config = dict(
    qk_norm=False,
    tie_embeddings=False,
    batch_size=64,
    epochs=13.8,
)
Rows from block 3, named by matrix and row number. Rows with one number belong to one neuron. Each number is 500 + 50 x the weight over the matrix's rms, rounded and kept within 0 to 999. All counts start at 0. Numbers have three digits each.
# fc1: MLP up (model.blocks.3.mlp.fc1.weight, 960x320), inputs 214-319
# fc2: MLP down (model.blocks.3.mlp.fc2.weight, 320x960, transposed), outputs 214-319
fc1.722:507387471406410608539492551521446482449511523542535563515462548527547506461491498445524530482456530466489582687493509362489527478593517534482555528527498508461483484541538472452500549454462481516455419503528488429536610517543429561565515499513482533504489445613561498512514469530458582525487528522470408527498517433433
fc1.723:430476463451567474508527481511569434476522579433400456447501530477529589595434498500478439464485466437528498642525483453491537447475492451447484533485544472540486532449560387473465563453517465565479468471520472535420485483458436500448430476455501527490376434502468505509467487515437506545471445461548514541525516481452
fc1.724:564498459538512536592516563478479447388451442449477513440541512501498467499492540474498522487461551561509396486484390523453467477506565491487451571465499484473469501528447468494538476555496452489449403424561599388595460574415519475480556470466443585498528468548610534509510474404532437404486460489443434451557465466456
fc1.725:458483495397447506513586472433485460517503532493489471522606625398567530447509496417551472424524512502523448589549421551568472476509542521450558507504550499535538488576426454410579553523493464502471473506507504452541508485513455502478569483531432478474525422505427530524443502443498577473505559476464366527512556539467
fc1.726:469523570485557555493552539480525498520436424533454430444441474455448562488524560477468505468537480521538485495579483495507527546537435566512486534527542556465442478511404504536480458496472553510488426547550535570605486465479498534541527519486503504560502597540565540490574443492565571524590426499549425509478542508526
fc1.727:513487475455459586492493449546452490505552483502611438537514510489461529424503478472560551432496506513479525499559414474571532530450527491414635514529518501473441542528494534518530456521524557454377503456536432445547641586541486509442533490530583501471504522512421539494563426552511594494509501511467469582553513513434
fc1.728:515533459502450529496472534479526419531549523580456410522530572432503545479521515472531484464472498493468623487557492484520553546497544525478484471416491490485383465486492483541506463556536463502527466480501427465481459490526411454533497459572445426447532412568461507499506496495503483458534490434434456529454418515500
fc1.729:508529397557472489515528531497506530579521505489456484436504497523509420455476505477440461400478587492527499473592431470514497541533523489347555556514474583522430510553442496473537438504471513449512468451571457467535532475534440567506546485431528549508524493476488476441497507475463491564497519441406462517491514482527
fc1.730:482524502491480523466519486556557488535369499486531530509472480621484554455515479528560469477509516419519441550507455518541520498442446556488481521631511488536485446520620487506529543411551509481489477467503496559467501496526534508555438522462562535420447468486505487544544437552534560446523526413501484538462468474534
fc1.731:406478588488423572559563486571497468428430518493473542487518492602458553485487536432457495537512608441546496581486446551526559470531579469482433529549525460541529546420572523510579523564543578502471509437613567511449515463431517497409532579500611503521407570493613522460509517487581460374540415443479428567559558446535
fc1.732:529476582554501433467484494465541453565451550443545561538558536493557505468500510503522439513488415516565454551461510503505519561562473509516499506593546453477553579402572497507540434531503441490411514550539576429466508510455514455516507504470470527592533451502612490543520540517571623436443392452463513572548512363596
fc1.733:582553486422510467538507514427439463424512536579390477545532490485543529511505498530451551460515537449501503518561466465463535461596524526414508446563476476442427470589514431401552497466472562502478509477450543386495460490397472393484544496487465521469463457549477586563484434522532446493516494548442527546543588535390
fc1.734:492484605447594491440489576476574510605467485536481476551548551502517341522526507499468466499407568461425505454514517575542606530433462546505390407487567556498517477532570498539429415454491576450462570526555482534504475511500488444434463532506511469510455501498547562478446482507446627401459413443472538450460506445542
fc1.735:530507460477546517530490452425536400502495487507522514484616549475474517520503445527556432489423529406573473556492484404571523503513530449398518471479532442510437532437482551405529574484461549501423428451493578511483557519531489536476522432579500501574489466551518507533507505496606522405493474441568410511477504407547
fc1.736:471524528477387529444541565508476469533469489513569442483479462472496420425496503473481542436497482560445472460513493484476507500471548400483593514493499555534537478632475504436549484503528465457469533535430512477595493483483406511527493663490443540485544556546507447461496402609584569514496447428539449552526446470479
fc1.737:533542502491485548505519493498494521540407438498541412482566518609443526527578614545497510517516529463549500501613392496506572514467445560496492453593558514515446532470531481563499473525487578490394512392478525518634525548476562462489452548468636518480416494520489521434562495577534490529539456476524459554515514532537
fc1.738:621491492429500522506441533420446470484375456458601509458576555575495454493461474390498458427456608474461514495465533446591530507467539554492485519596477555556521436474494474392534568446511504362486499490501525515503545683509446467522498485533576440501529523534485545436503487521493478544593505512369390604407607485433
fc1.739:558511455551540513509510593472511546450521453517580458514478503576488532522503697507500543506419552504482485419524464481462475542557512442486481642551462528449465565494638448484544509492417530454481551416583578485487524473416441414511541489389528530459400551529648503421540436465459500425552463536441568466595543485521
fc1.740:547488561395541541468494490441475375490470428471424490522587456496506478439597466483524442418462498517522482488570486546452523484555445497473384494498572524479452451397408507471512497433474484512502468577541464473536465494444487463411510610517482463532433448558545541537504469419599503475552500479512406544525506471455
fc1.741:559489581467519580460527489566526367466467528596421409538476528400606424488510524544465478471421517441433495561497567493543462582521589562443528517581484463572428443619445546435583534399447529518494505482531522482515495469474512574399500513437434516554374520511431471485576515576523526518486424482538475452460503461610
fc1.742:565440526489559456399469611562553482514472403468576553493520511592458477549524560503500545506435539458609543522559526463471622455438525467493535479622578473525518431490488477432483430505460509462497510482565506513525511476468514529407466542487367482493447513548447471445465460422461460506494468522509502523537498491627
fc1.743:423540480524608596511587507447437517526523520527476482498494557517519501504644489517485512458459546550531532543495463499542508543435490502443425648527532467416421543462537545507473449521525476516435488517597413557499517487501522467507510466486513570439447531524466585516540458490457492560521506504509558404444567404430
fc1.744:474561461490459458512517464471578563544517516526474582428471473566457432522516501482473539471489429520496521530545441465469532474539516485522520499534477475537542527450491474445495481517505536469474470568522471471497538478557502468568520422455414479562468601519470468463489486436527572649545527537404465461398450467483
fc1.745:558510542414528545412497569476476385509515530422469517521548603571475504471514589497459555485438576390451522457521479559506471549479540551441520498554465439535545532500554477350484515573550516468494534365514393528511542463505491559534536543506538443470449525565510534520525472498551472480496500563399503435500556476591
fc1.746:523547533559590483484519571407462443549545499457419496463495585413568442605574450549541514535422481458550450501502517467494473508534597487484558446427464475503392513491521343470531520494520523517492495489515507513500484494485438490557380508489473524492577431506505490455535534555430437485487524455499489513419495468512
fc1.747:476433487570427570509475570474417409575496443460527546508486507408519485445616458469497531508382517552551502468560499498546524546485499600499440573482559461433513494529526484536520530520573473449482497555529424498573525526528529431583477582461606517552587512563507554421481391489480611524440490494499476586473469443469
fc1.748:496506471597455456575591527463498547484500456479546439461464469536503474505474498490469523403478588510436556503475381540617598422571573453484520511473528551479525522608563468509552463548531454437446495455634505475469449586478413422492519557461489504534526555513527613469504459577475504504501509474476472507518557439560
fc1.749:570507470552620496466518553387388408474571473526458501448474606496517502469519509454484517493462530558458552457562453450458469494562552590486475492474504601501439470492438443462562488551530410475439457515471550486556496530378438438589537528435466522555506423550534490527493450518559405484501486548405456434571470480416
fc1.750:582492477590489473469606470532521492493527479464587521515501537500549537460463520476530395511571524505519449395558423511516549534518516591465494431585549504570583484544514529523517422542611487354455555432554439532538498552456501418519494496497557500443471454521471521531526476485542458509466567443462491440549558540488
fc1.751:447508557583540471547480596482411457587445542484557427446480582531530427571618563512475593417394563400527556510484452484538537390513518454430555514409456571488600545469538395537524535520515499443497557476510503464554507615522425484446387493509563531584491466489550492450554442520497580490495512534485511571466489466552
fc1.752:510530528455435531475533499499425478512551471531571487458455501454473470511586557500458531552506573437500509568489498475651575523525521471473485476430501514503523568438459533507493443480608471434429472474467523471475517643484528363450497556447527477478456500536435637574594535507477553532498466433488512519513559483530
fc1.753:473568534405491499522491510607477465491462535410533526408498515579473455565503427503562563490499521475449456476516508533506544584499419511525512580485489461506573518479511493460497497551462521399467502515488470462470584602406436514482403480521557517460564439515507546513582525501530536477503483495539437586468600553490
fc1.754:503499580546465516598539557443413398478447518508447467461474512573476486549477406494443446512457521449582507499503509466458489479554507533478564473463526509408562564575460445425550502481502441451496563586451459457510535494517513456589500472496560485537548462520557536401634470528541465628490520486478365532511550495427
fc1.755:487530485454468456491555482510571507529451476517607576575455536516515558444491537458537454427525463491585567516489511476632535529512507493460421539544581546572470473456575488524416596474617446410439521476524478481548524465541459479481563589385573494472468583482419570511598471469437428480535500491501451489544417519546
fc1.756:487538569423432551514505480494526487441408406513524568398520512590521570538557573434531518452506440585454526491549386474564552460552421526531515521537501503467564501463525436501584475507544522423451530458523457453583488545530425384519536501599545529562482528492508550546536430482534520503487503477435528504482505448463
fc1.757:470463499522504550521600522521549511475509494485439504510467512469495345614575444477527486546507528470577560504469515521496510462605502411464498579503508530477448485516543492485534474489481524507519501548536509340472457497512415539396451499543498458486436495601587483444613516425595543504471489520470496558533498506512
fc1.758:475472460493536406475574530557446464482406589484476489537504482475610543544564577522481630482464488518552545563496406415522570461551446473469515629564546502431477496456584440411565437594486485400508546417509389487491471562433490472526487558564477542541528486520634511503490384507518523549495499493432481506654494459518
fc1.759:430488605432554435508519477488534569522503455438449465478584528523522449585639508460533494489463445497464498502576519515505513560569511425463493503571556428446535575407556492513560456393484468417447541613555508505590520436519524442451472521506485481516343542599532512500542469521666591427447428515510514528502500475549
fc1.760:470552622479491433525528500457453457555485549529460525582506506492529475518577487513480385516519536406495459581543495572541537545588558503476594489563493479554486494527486479414540588431547499433458439556427472504471502502491489531442547493567441420606470467660451574552480442453557522518523491522503385509490496500555
fc1.761:476526513475532567463452523529514359495495481486517516528544498609453492521572602459558501459525587438479512573464471506583460474459467454438478444533616512511505454459597446484497536476598524533528592463485523499512550565506505539409543459560530480568455555515542501468628489502603502376444482516525481522583524490521
fc1.762:501451478510514523505490524544467559467573500463491524516476504492486480498524519465454451474380483513416484474502509482515410475528443514452564504522502543451467485559497380523579545488477464479473515605541463412593438566469475441479476508427446552505569525513525517466556448547581473564588547525478533480463476473509
fc1.763:582413529568573395493530583558458484490413423586458531525443498572572482442488539450490378518475566424540523541486490524422595549577503521508490524533535480517556556503577444443518513490501487395524470433524549501433446596376533548472487496543500493547558492508522511447545489525499465428581458450514499475500520476517
fc1.764:525531526462386429529494550533506415554575410536403494595427434397458491495517484470509497431495441485558567466540517455465566463552501508478526544412486475493485571512545421476534581436439495503514466536579558476518518533466477456522478535428399484437554438588447506478587397416501480566635454518519473501498547512448
fc1.765:503477570405439480531572506472506497580611560560423519502535485524478438486545504472489391522390478477544585550537567502548554440548509469512445491557544483558551472424474499473532480514612482515467405555513509506504515615577498493418516501536431462544545485583487491616560435402598554570586445504454348484512509492438
fc1.766:419443609437564450433542489468480380459504482479428423494438552461578593567512480554456489506465516509505424554561472528480480570507485465416514485413508476525443556495547506498545547385496399500525544583530574500452463469454474500463474496518515536504510442508401538519516452537445474521513421448560487474436570517503
fc1.767:500540533441557495453496512524448499489515517504424486528510489453532524391509468465482483489456512544564430533502512421501537485514476534487495524532558536518485483566498500453480476495518502472471514554473434550475431523461453445482463517508519489497551431567511430550516426526458508445464512492522506432433536493459
fc1.768:513560483504534568365461581444406492471484514534583540410477502593448478489482524416612613537476471536581377567481494560503515446499633463502454396451474544448483489469606443520544467587475440484535508411580567496499548528439465520508518563494562478411534468543550511524455438520502482510522526473443474459618440463472
fc1.769:447534489496441549552477525470511489544535436505576489509481491476517436497493483448511507509452481486507535507509486470507544472499607502475490531478544593399500477529484452483514517579517451467556438567486548488516444542572519369537480476501534500521516448597512466415463463543504420553556420384482392506464460466513
fc1.770:587483439455422513510596467507564543541507497552435489542604490471492542501416592505456473458511564452500456474511430537487521456447481528460509457518491517479484592467473436384503469596436491474481459407572499515461422513486471489482540414471510446455389478531584528505501530441470506486526473518437481430539501508580
fc1.771:527478576497524455551478556386498555521456492464497488520571480467617497443475556464478494489497551472536472543459556525480588460524478488481490497546572548532466573530535485541688488392580538430497398563592510419508432565532534498491533550504511471568520587515507580534522472546412532513582483439482423549490435416540
fc1.772:520504522513521466503509530536510523484524487583473525562465504637522336478554495499449423401538579437456437484515427533532486468558491534440425589478567467455429536525571446460512444551511530540440450538426565441569488533502504498482567507494394423486516482601571585557605442472547483544411531523336505476552505513492
fc1.773:415605480373474514423600528446428424503471553513449474445500496441537501475515498470477558465526418502559539536538557539483607447529465530480391523486521495449379452518466475455578567481498513501492564457467487502606552506540518529496472527560536450510449439546548552506564470485554530507535444463408522549467554496501
fc1.774:552476591506444527456546520401478493512470449476537493504564569589559457527464589518552474471486543429560497412535544499510620474457537461434535454525517557514492521459545527498512575417507560490485562499526399550503555496466548526486438552626463583458515465497481527479536500562401546452516468485489547613493482511464
fc1.775:496576457473618539523466506441480502499483451481537546485491517474444473468446491450520404462469574511486443464563563439583476505540414445510435424492471468386557456572492463405514493574508500570525472345419591494483429550485505510542486613374499562483510483535552550593448432507537483470564568427463483616503491441542
fc1.776:536538439564452564545617474438468490480520557606494468505580574564486511511545577485508452524464453546480476424515420548622545479540457580482501513463539453477456501426478418483527545461569444491395529416551476528434497558368462489478488513518563504566503481502422515504575442561537462501547528504438464432467553517494
fc1.777:574478460477495508526610448494524445545560486571484460502472507543514536394473603464448470449479493516485494444587436536513520480491480538416503518523533494458583516530503469533510526553512528455476466526583502409556487390479524481525587550447550472463389469543488486549493451488612489486445445426487514415586495502508
fc1.778:523524462458507428488397487425491499590559459552457455540544466486478477460505543408456490460488529513512451469459593430527451543615458450437491512513517514479476481586487396375568539553538499529461412430508518474528516495456460534552557527552509417583527502667579483401477427508523500465559439517420479470468572519494
fc1.841:524496500545500548457505484521476523455452533599492459469456533566453483507526559445456450480508505491451467473512387437502527531552531531485466505528502511549462543501551414502511437491514484508465506471481502474509512447531495460485523440491500514540489517533455470358489486509492504418422473526479566537575481438493
fc1.842:484500425538488437609449571492541561514494431532487422483490452541526522535542596475417543523445566503429512494480420438475531467534598403477451513467495487525478454578592484487524512568482445479485479466591487483519501480427419405466529486462477499504508587530499521467478510580475423410416470509523520525497423458540
fc1.843:547500589494453527522401509512336449561528362542564498490542468486498523409532520434484503502457502568508486461500494497560506540641461544485535441456514460453567561593490445467654491513472532396504525596526341470529567591489468317556500556597477463559579493514543524498581421560530471462520503467487569455478481472532
fc1.844:537430468390484457540431511510483549471529520523531514513578530525538513479506524355468539418518566449438588418534489548615462508552428559471454551529513509519468486529489555512474599367503412434457457521394566425529626620437500501486481498510463475586517525517507505471495479475550586511535477475426364558478506459458
fc1.845:494412491408486470497522479497451473539464577574518491457532586511589600564577491470512500493411453471512609468549488451471518429440521502519527423428534465598431440452499553544503579479536550424524529575523392456422575475473521427516479439555471451511453488590454464515507450502492540544465493467466506574545416517534
fc2.722:454537529528569457499581444483513506538533490470486424495543505553548450546543590504438373456511565419435523470513400455543479467462591469469571483496516508452526557535475520484523486490502537454417530542446483490532422529449540505495451458530440481507470545510477529470568553554454519491501521504439556537460437490468
fc2.723:616426478449449552474568487556462500564517418555541472547537537570461402443418507449507449567485492535560466443507497613517520580475528537510557463495444516522448543521540556430495582570481548407526545506505560513517426551439586464501503564462520509476506506480526517506451529506515507425493528518449467481448534571517
fc2.724:464448468472443498511456454557417511476563564597527460555487477538541608501526443506449538547484575379545488561509494500510365538477517510536495507459502461687513537430445427488511522451576486501497513483497490545431508477418476504479549487481562453591385492480381532444505572464542551550595516527546421487507531448540
fc2.725:446404519602571523541521515461512589529501491489514492508442477543468400505594578511562494595551529455460413555446499476497520521535520472530442489439578471381519612520435360554478533444564646517459537393549478556481523499510531535491505510554446498481536569553582502519513535461398563455507584404524543516576543449427
fc2.726:493539513513372536508382501453448499464520495552504495402492513447484523531502466448470538539505509584422471481483469516436528453500501530525519515405452497598493475455491570533497513555439515456522441559436456579495449491471526493587438544531450504485570514539414475501450455536516521516490505513455534496452418482481
fc2.727:438534506482494446514548507453537485516500461507482490555520328565416509433550555493460530498473517464471628462442492332403512474502620545434400572550541455500500530534498511491511500461535500491450526563430557544444352438504488503507460492475433472474401494505470544428440553396513467512423463500506497442451479459484
fc2.728:526556616458520528499476467456636483550461368450443572560590436506476470471519585448488472512496523540432425432464573495510486467495441499494541612496516518468510511530482464410487509506520515545469519447446616529493552541489436585537522542508598489537490465516539522511484519426521501451488501519559519503477475550462
fc2.729:498433527450497494467538539499472498514458430500575456490505489519470596439577481532515520527417414517501437492515532542422455557485483551510498474446563504444459429535426499505511567499483493481511531497605479516513453512465495488487509582595467446545556442506483543483423535467540448477522567511630486468466477471486
fc2.730:487421492459521472598538464507466540458513532577507519530518444474457483466494474479545446500557541444424589563468427436537406440522504527464426508527499486481525578551412594557468486581515543522449487550508472514453513460457488627524604502435490480547523502507564529578503574446535494596549526510449417434498500510409
fc2.731:509521520532451502456577454464526396561411448523457465549512520439488582447486495461586478475638510434505542448490509543501576433484511515483523498609528448511494466559476529421500588535569552462443503530482574483518469445487429527595541518438427478594514530506445465552557483419498536516547478595497490410483474543472
fc2.732:485592509498553483491480530569463501442407453457563522463502477521565425453492479533514457503484504521446465551501480502465535629487526513498435436553448483524540610452420484538487479506412464476600557525509517547474571475536524374434433520529482550434382487486512450429465531540449454495560512451521629553511567479577
fc2.733:407459427434482477548492473519493460553456572539518515452543502513472516531487578522468487589582392533445511633505453540481460474480436536506384487478443542577473527463534608616604524500424521509532503629629438630538504510464530587542433469591514489473565514487537489545529588684520522442595526455521473517443439585425
fc2.734:466485509534494503562514504525418556586405558478532457494428540522546458454509547460450537486535514536607463351525482568503443562518435550496537510459553469531502418503555460540456531454371533470544467496505462437442523422516507436483473552540474505494546498529411501485473446508567537529495423511479494566489491472555
fc2.735:506605416459530579458487481527550559435563521511377461464509447477476536468444548487537482458524526514369524508558539472485373565511559505469556504469479494464474439532588551399483571492553566451567570431473398539473530492472439520551499570508490492471436509466430439491520606533546479537485518509478540544542453523471
fc2.736:436443398530497504496506554512508479563534443531515447536577511496519487528516531527500433555489562481385498504506530436561529536542488508483441594553521510525562562325497513515471566498474515473491513549554549488412431568476508504466501549530519522557482482502476508507551493509515484566527438525508541534499529482507
fc2.737:465440488562592504508493476514484571492536552512502505515559512491482488488451401476534568455640500494502555526504574502438516482521555517498621489514512505528550523575461512468531451530549414470528520630423550513503557557486501511494549427484521498503532548477538515451413591481470559576531429478398427530486484480436
fc2.738:477511495521448534442499482495447496457579544492481476476493519470474438406448481599469613469461476475548468476518574599520462508491530530505542446492421444504606508541532558516487449585555502489485440557476431526564466526472525535562496547456498497467501533441576527474565538567440500489488570450515550461448470445537
fc2.739:582501474542601499492500516496506437502453518490543595528469576521581577472456487525565570585524485494552433475497400504520459602529523553555527417518530474449494536509527443452503529509543533475581551427476506545536519533475458504543547492627565479517547463495518490556540477449455589528616486505425517512528613537459
fc2.740:524497488452463591473377485461466510513487469489456564431432499483451607490434467488460538459441470530525580506527551518491494531444388503468668398419512519490495498573414495499510476549505457419514593413509525543547530454446503396507513430449440543503477525447537508531498468544460468475473448485476522495546427482520
fc2.741:501509495525438468531594489545476531501493434516490503481485516517504503458516501499501529488456476517503510483521447603420484506460564534508517542401414460452491524527414587535476561578506477481564460605554472483479520539539504460578496462533483489442472433479460527514407461420485516446488478517517499478505526499542
fc2.742:435478421473531540456514478519507490467418583460462491549502516511443459497560497544490544532535528471450488469476547482619554463487612517495430547528532508434474500523539515511499445513448542522507523488536512543492472456512503557508538425544539518512468520470561477472523484495508483466505564479521537505444633544458
fc2.743:419505456541492458458504454503454577524453442531524489519460542521538519488510544510498536452415570502570596469482517560508534593541476543511461448492531509549485522515521472568521448460489484512511432530547438539482479517476548449494471478490501506447586523507597487477571509435534556461405529379509568547505458431573
fc2.744:532480528456520521567561535489498501407485437509509432571431502431536552475451522526523478547439550489499457523520526473494467556515503473500378587533558491511503466522543513489524593453508488501545507394557498550468546533535523538520499594467561515498525516513506518471488487520489385443438462454520547597576587501529
fc2.745:498535486540469472518589528459513441592528485534527549562467431438449442453482535520377584474502465502497492535476462429470604537520544442519429634444379495498479629476476560508527546473436497441482491618476488433592477579518449501493427583500487480513474452500512505334442490457503497493609510558466560631459482448565
fc2.746:612496551480509415528582480475566567530417504561567535543446413537454477419352547415514535551599488500384478426501407512478583554472455539495457483559483471444502494471485476523521450499460576457521512387505568555421444527548514553505527556537487503523495517507480536521463515432539510451489486437469464549590534463575
fc2.747:392582512495416439477437543485458402502428494507499489444519481497454526494517475545435491518546469447543485568520548471469506498491477558498414435455471470462485449457501455426524552482518530514512517438524507504496450463502472525519435506520435493512514443506488514539471472540524485516576549600495491492422458526421
fc2.748:532523416444447487507575550504438527521515408439399549499550433527434529487397587573456487451539463513569547475491611478476461500480515469445582523543479528487532540515483448513473433528563457493548462627465549512497489541468489382564488467447434443466450478535462491531563460522455452522599526533434462515498415532513
fc2.749:550381495422414461419519517477643571510449552499629533596468384494528569462473497446452523464502613445563494468476553517522552505490649532520482560514569489513495490509575511475516416465503529412447523530592515431541483523485519563460620458459504496592425501534482482472563567489465540460516468484484449554544509493513
fc2.750:505528364514520532520410483503485426494534542538565478515536442497504458485453477524508621445564485501494504481503552453533541562475438544532500485476485518481438510441409541404465544434510500493516498540488499502446587526487473436519510545538527496506500450562500514461393562627468525450540460539428490567461447485497
fc2.751:565493498401473506469530476447427458478446517550448536538505515483500550419477528488528417482468409503510508515492496451457466519451352595540492559581497480384454495509449504448514502511526610483407496572477419601440460514455458556483625507474577540491524467537526528543470483511480563493637426441503515461559613500500
fc2.752:530529501568431351477559557630580452481421445419508436538600507394574485523551514464423526462452533575427345433488456582487529516494567482512512496516538503444470570490555459501488528440500542475454470494555450515428507519485544422505466496650463494449462517477499490454561510433453466498476477579619559543458502475665
fc2.753:437555550443533510508538511524440512405614512542447522456563543486478526464526534467495426541463429464506536478477478575557493470569527489515580431537458469535538439500493518514474428614584548472415452490496387502475399532524535534549542468434524515446522448480429522432507523563537495499439544470481411529505418435539
fc2.754:554605513496510475490570556478473508510471520531499477475486490444434496512515470478508411526504498465447510552522473495535533372524472575486439552553511532493494498503558456448555540499430463437511451497435523486393439482514552498461515541476475534533484471478470512545599487540563467466534407419492517550563508492508
fc2.755:488500521633521483519457521537466564554528476498447595448522462439547510474506455424534487424535528517458495498502469470453436523530538519491515454554519505466505408598461502472515458531453533520414496425508483523470377494518447505516526546433608513557540543472452490493493476539495532530469603537512530502466505497492
fc2.756:539507427496472409540540502505525538452489566503451479521457446513441485518448390605478477501463449499489549430508608515482559548487471438485544460439457482526469542535479544456457420455485418501563535533530537541397459460482530504575462559508472475431535486476532513501451494452502389467538501554532542510484535466571
fc2.757:434480530420476463457473547403532636415501548543522489447443453534476537541515502518477493593385534477494492467477508483567443536514469494492469488507473527508505585493513525476530477467507464549441611512497464514491580530551539465507440495420444513496417520507459529438441533516527534502437427443490547477475477453481
fc2.758:491541488559443584445436505383508449506500491511577567526543442576486515494427548460469507484523509452409536481553559535431530476454428536495526473484448470524508568489401514496529542525524551493493499561471402532589600489514473493522567579604495512557484509469494533509479534629555535443514550479480445452480437532465
fc2.759:416477475434514480507480494526537598470501490511528513512476597554451454499503522453579535649521478546503495477502382541510473593485494538512508484554512514430496458523482534466481459537495556559458536479504502506513543482507425465447473472514429461420466506496515470458479528544552522501449478497495510529576526515518
fc2.760:442559457548415556441457529447489445455628545480549448463500515480451519509522492478477486471451431589475476562517497533486457506440449467492525543360524492498524561512462527435561450471416378467489578491512454504502468519539543478512460484584597487453521483510476502517540529552496527467469479446491544503586463489517
fc2.761:525461516543481428525613493458473445592602508591478542564480519451599477469493490413554474527467531492520538438429506525481489458554474505518550583538524515462557424565458499484436507540595499468506489496457494509448480557468475488582575528471488493540530505479503442513495493473498551404497537572618514483527605535506
fc2.762:460459579508412477463467530502495506503557506505483429480445528499542473568563426556444490543539501503550507510522460603460589484489488418502473578462591481495486537574461586546492453522559465483448507483496464482563463476492530506453475515461411529527465504505512505547423520395516465521522394468572516442560540512546
fc2.763:530484503574535542496580506476418418532566510525463548512452478454527557477538495412467446492452504462558464411505553632386535514544546550474531599583451498437493486501486516449504550510453461424556530431475494528521458521454473543446500508449489493510481491514535473390548501470527538449535452487511522464469559479518
fc2.764:514487426472531561563461486483540460496516515418513537515596523476519423523499579510469507520464478524328517472485484547567486583521443501462560493448583545507501601509511569547479576592463521532482609502414470486541506546573538452471482588519535472489524525454514477444553548577501529472441501465495490519554451529441
fc2.765:547489543494373502411556577506488533505479452565521508565465475486531530490536502431590479492430537452561430537493414500436506473522530525475372572504554522615438552591455503319524469583586512493426422451523478427471393552507481486572512563464499518488549518499432496601527487512498492522493542422461429463546487578454
fc2.766:491526456541407551517567505429453490495466421572611488518544497493480485460467489524517498477484493528487557449476543549521522533508498547484521411477396572500458485499537485542497503507486486495546522518439501501417392505491478461543514589554551481466452505509521474553465488482429499411407558462532476553576378537472
fc2.767:481543460473567504504502479532498468609490485437459548521585520495500501520501529462499459495551507437512508471485553453515537452483515463468541546556543491445492518541456510502530530505505532474528528430428534592536485463502437574511634463520541497539544496518575489477441540523576502631650516624484512517506498495469
fc2.768:543472601537483496502473488477617490494575569473523430488546525510519523540550524451535550630418584505445496485512389587456516511511511524539602542449488496508456400422550444492488616620477524510464429436494436411510520458383487489549574505444424505583500475494558530598344474505482511488456519488348481499529480470505
fc2.769:483425513516473530483536508499516484471572575464484512504457469430459532539539584529523392525462513514473538448517485437522504497469483461475447504597534487473514541536494552524518517536501438552446488529454440522454550455521532481542494394536482469483543493506517502536555556434436474567528553626440523530468562513465
fc2.770:594427485588461495572580482465521491604511440480465549528430501521530489463503443445483562491490466541576522601540475513463489496491468516465471560569429478559542496510540501543497525541390583584501485495495403559515541453540560418462540507470491464522464510494468500545437555466576463467452491540534545453533542536482
fc2.771:524446480474445500545485510469596570554547579466495472474525414488510534488444489491457492570488489532474440507503457555462459555494548509483601496519480479492503528543579478514477441522539492454538456499468493426509470503508454458544578487466514473522478528475443513417487463509499570456394559502503541523509414432507
fc2.772:474429530522511479507523447457517477390590438528567464501487467456509437563476492537409491509463547419434485439470548447501463456485540580468544505478384506453507568490529495540517577458408483510421536540450376465547550522499477489424491534456529545579358512514500513469489509453475472510488456526489493489467498493534
fc2.773:547448561553558539429463513513529548581543519498564579511501527480526560465424461558485474502456552510444437477519589589532434477489514518522563461456520500484481527523531400571501476439560574446568532437582490492558446544474494454448466400558524487532495539534464528535555519518485505510486592521452547442389484558535
fc2.774:408554525513503529534449518497489541520575532530505478503489573497496480537527462528466581477508519451589536442481510552467435510508518487473467544456542506520489422594460583489530548419552522533491471491468456567505571510471513526478470451510526533483459528506419519575504524489431600553458552586538559456513556527443
fc2.775:559492584459515439477541517541600525463566526513469464534525566567476466416513561494445484413396506506419484514475553566449494509475479534531650511512509488425411500570482504502496499457506523421426418567543370485492535489479458411507469488532401490516431510570415487503494522440480511523560484489443533496454488418601
fc2.776:539468490463450378504439563557471495491441573463512531487485545557475446485522435456473409465517542419437621518479604542501519513527490452532572340519398568487460484540478577496499536545458517449583432682584500493447552521503475509522582333483490497523491453551551502459533512448509453465560450559537509526525548466571
fc2.777:528479415596517527548444518495509516522590474463532499552543423461469456413404547478481611420527517549470523492509512396485536512507452468476498487549520503554459448555466520434524480475525541527451552508471452516437477469472481517497526462553601442512530468465502539434556561518457486515480582481460530560498520491528
fc2.778:448456507517491537518570504622529539467602482447571403424442532573444518525435505526503487543497491433448599584508360406533508629573661440535448406521459481450523430484512567613477557514547514574426481562470415478521524475474488464448528523545551477525485526485526515479503477498505529514423537544523487548524460435531
fc2.841:531506490499455366538556547510367498523504514579409523502468459503484526430411541488474460494440568515527470561525563557552403561486479404485463530517402562404443490485345585419430523478557491531585468529592541383481528525423475512536556388494482504476438488526581492597521474491458491571603537568447517494568493519574
fc2.842:549466435467493505489463527478429539431463546502527551501483562518511524506525403503534490522480545671567415478498535473435468530470627381464483463482474459495525479485426517506465591468451444483532507493498519470559569492555532444488529430520495545377498545527511456519481549484478499519476508599498547543528651538496
fc2.843:538468450487576559470634485560488630469505504519537552543489396575522553475512532550476469555627381441509505456544459505498570565527454448449395595414496522509430444476428515467427374558560487512495447431497510519504420404562535381530435570424406474484475520526403482630484451575557481462515527563547500511407579494490
fc2.844:382544490487529592459507553446432402504547484507565507471494557510508520597580415620498487431494472418476509523530462465524572406521454414478441486463547558503531462510444454485492449383578510473488461547511579525494509530532512518430511466478477510518526548513582441457479538644426562563538519459507456457532469473456
fc2.845:524567460474586497483462541471515459512513420547433552515489539536476485499432538539608523461494449551527441471450548555536523483502463512488537622552531457492443488570473437459529418495517432497591512465387551511600469478540511516477481444524594500402503477485500504531488496478523463385387490461449515384502476451488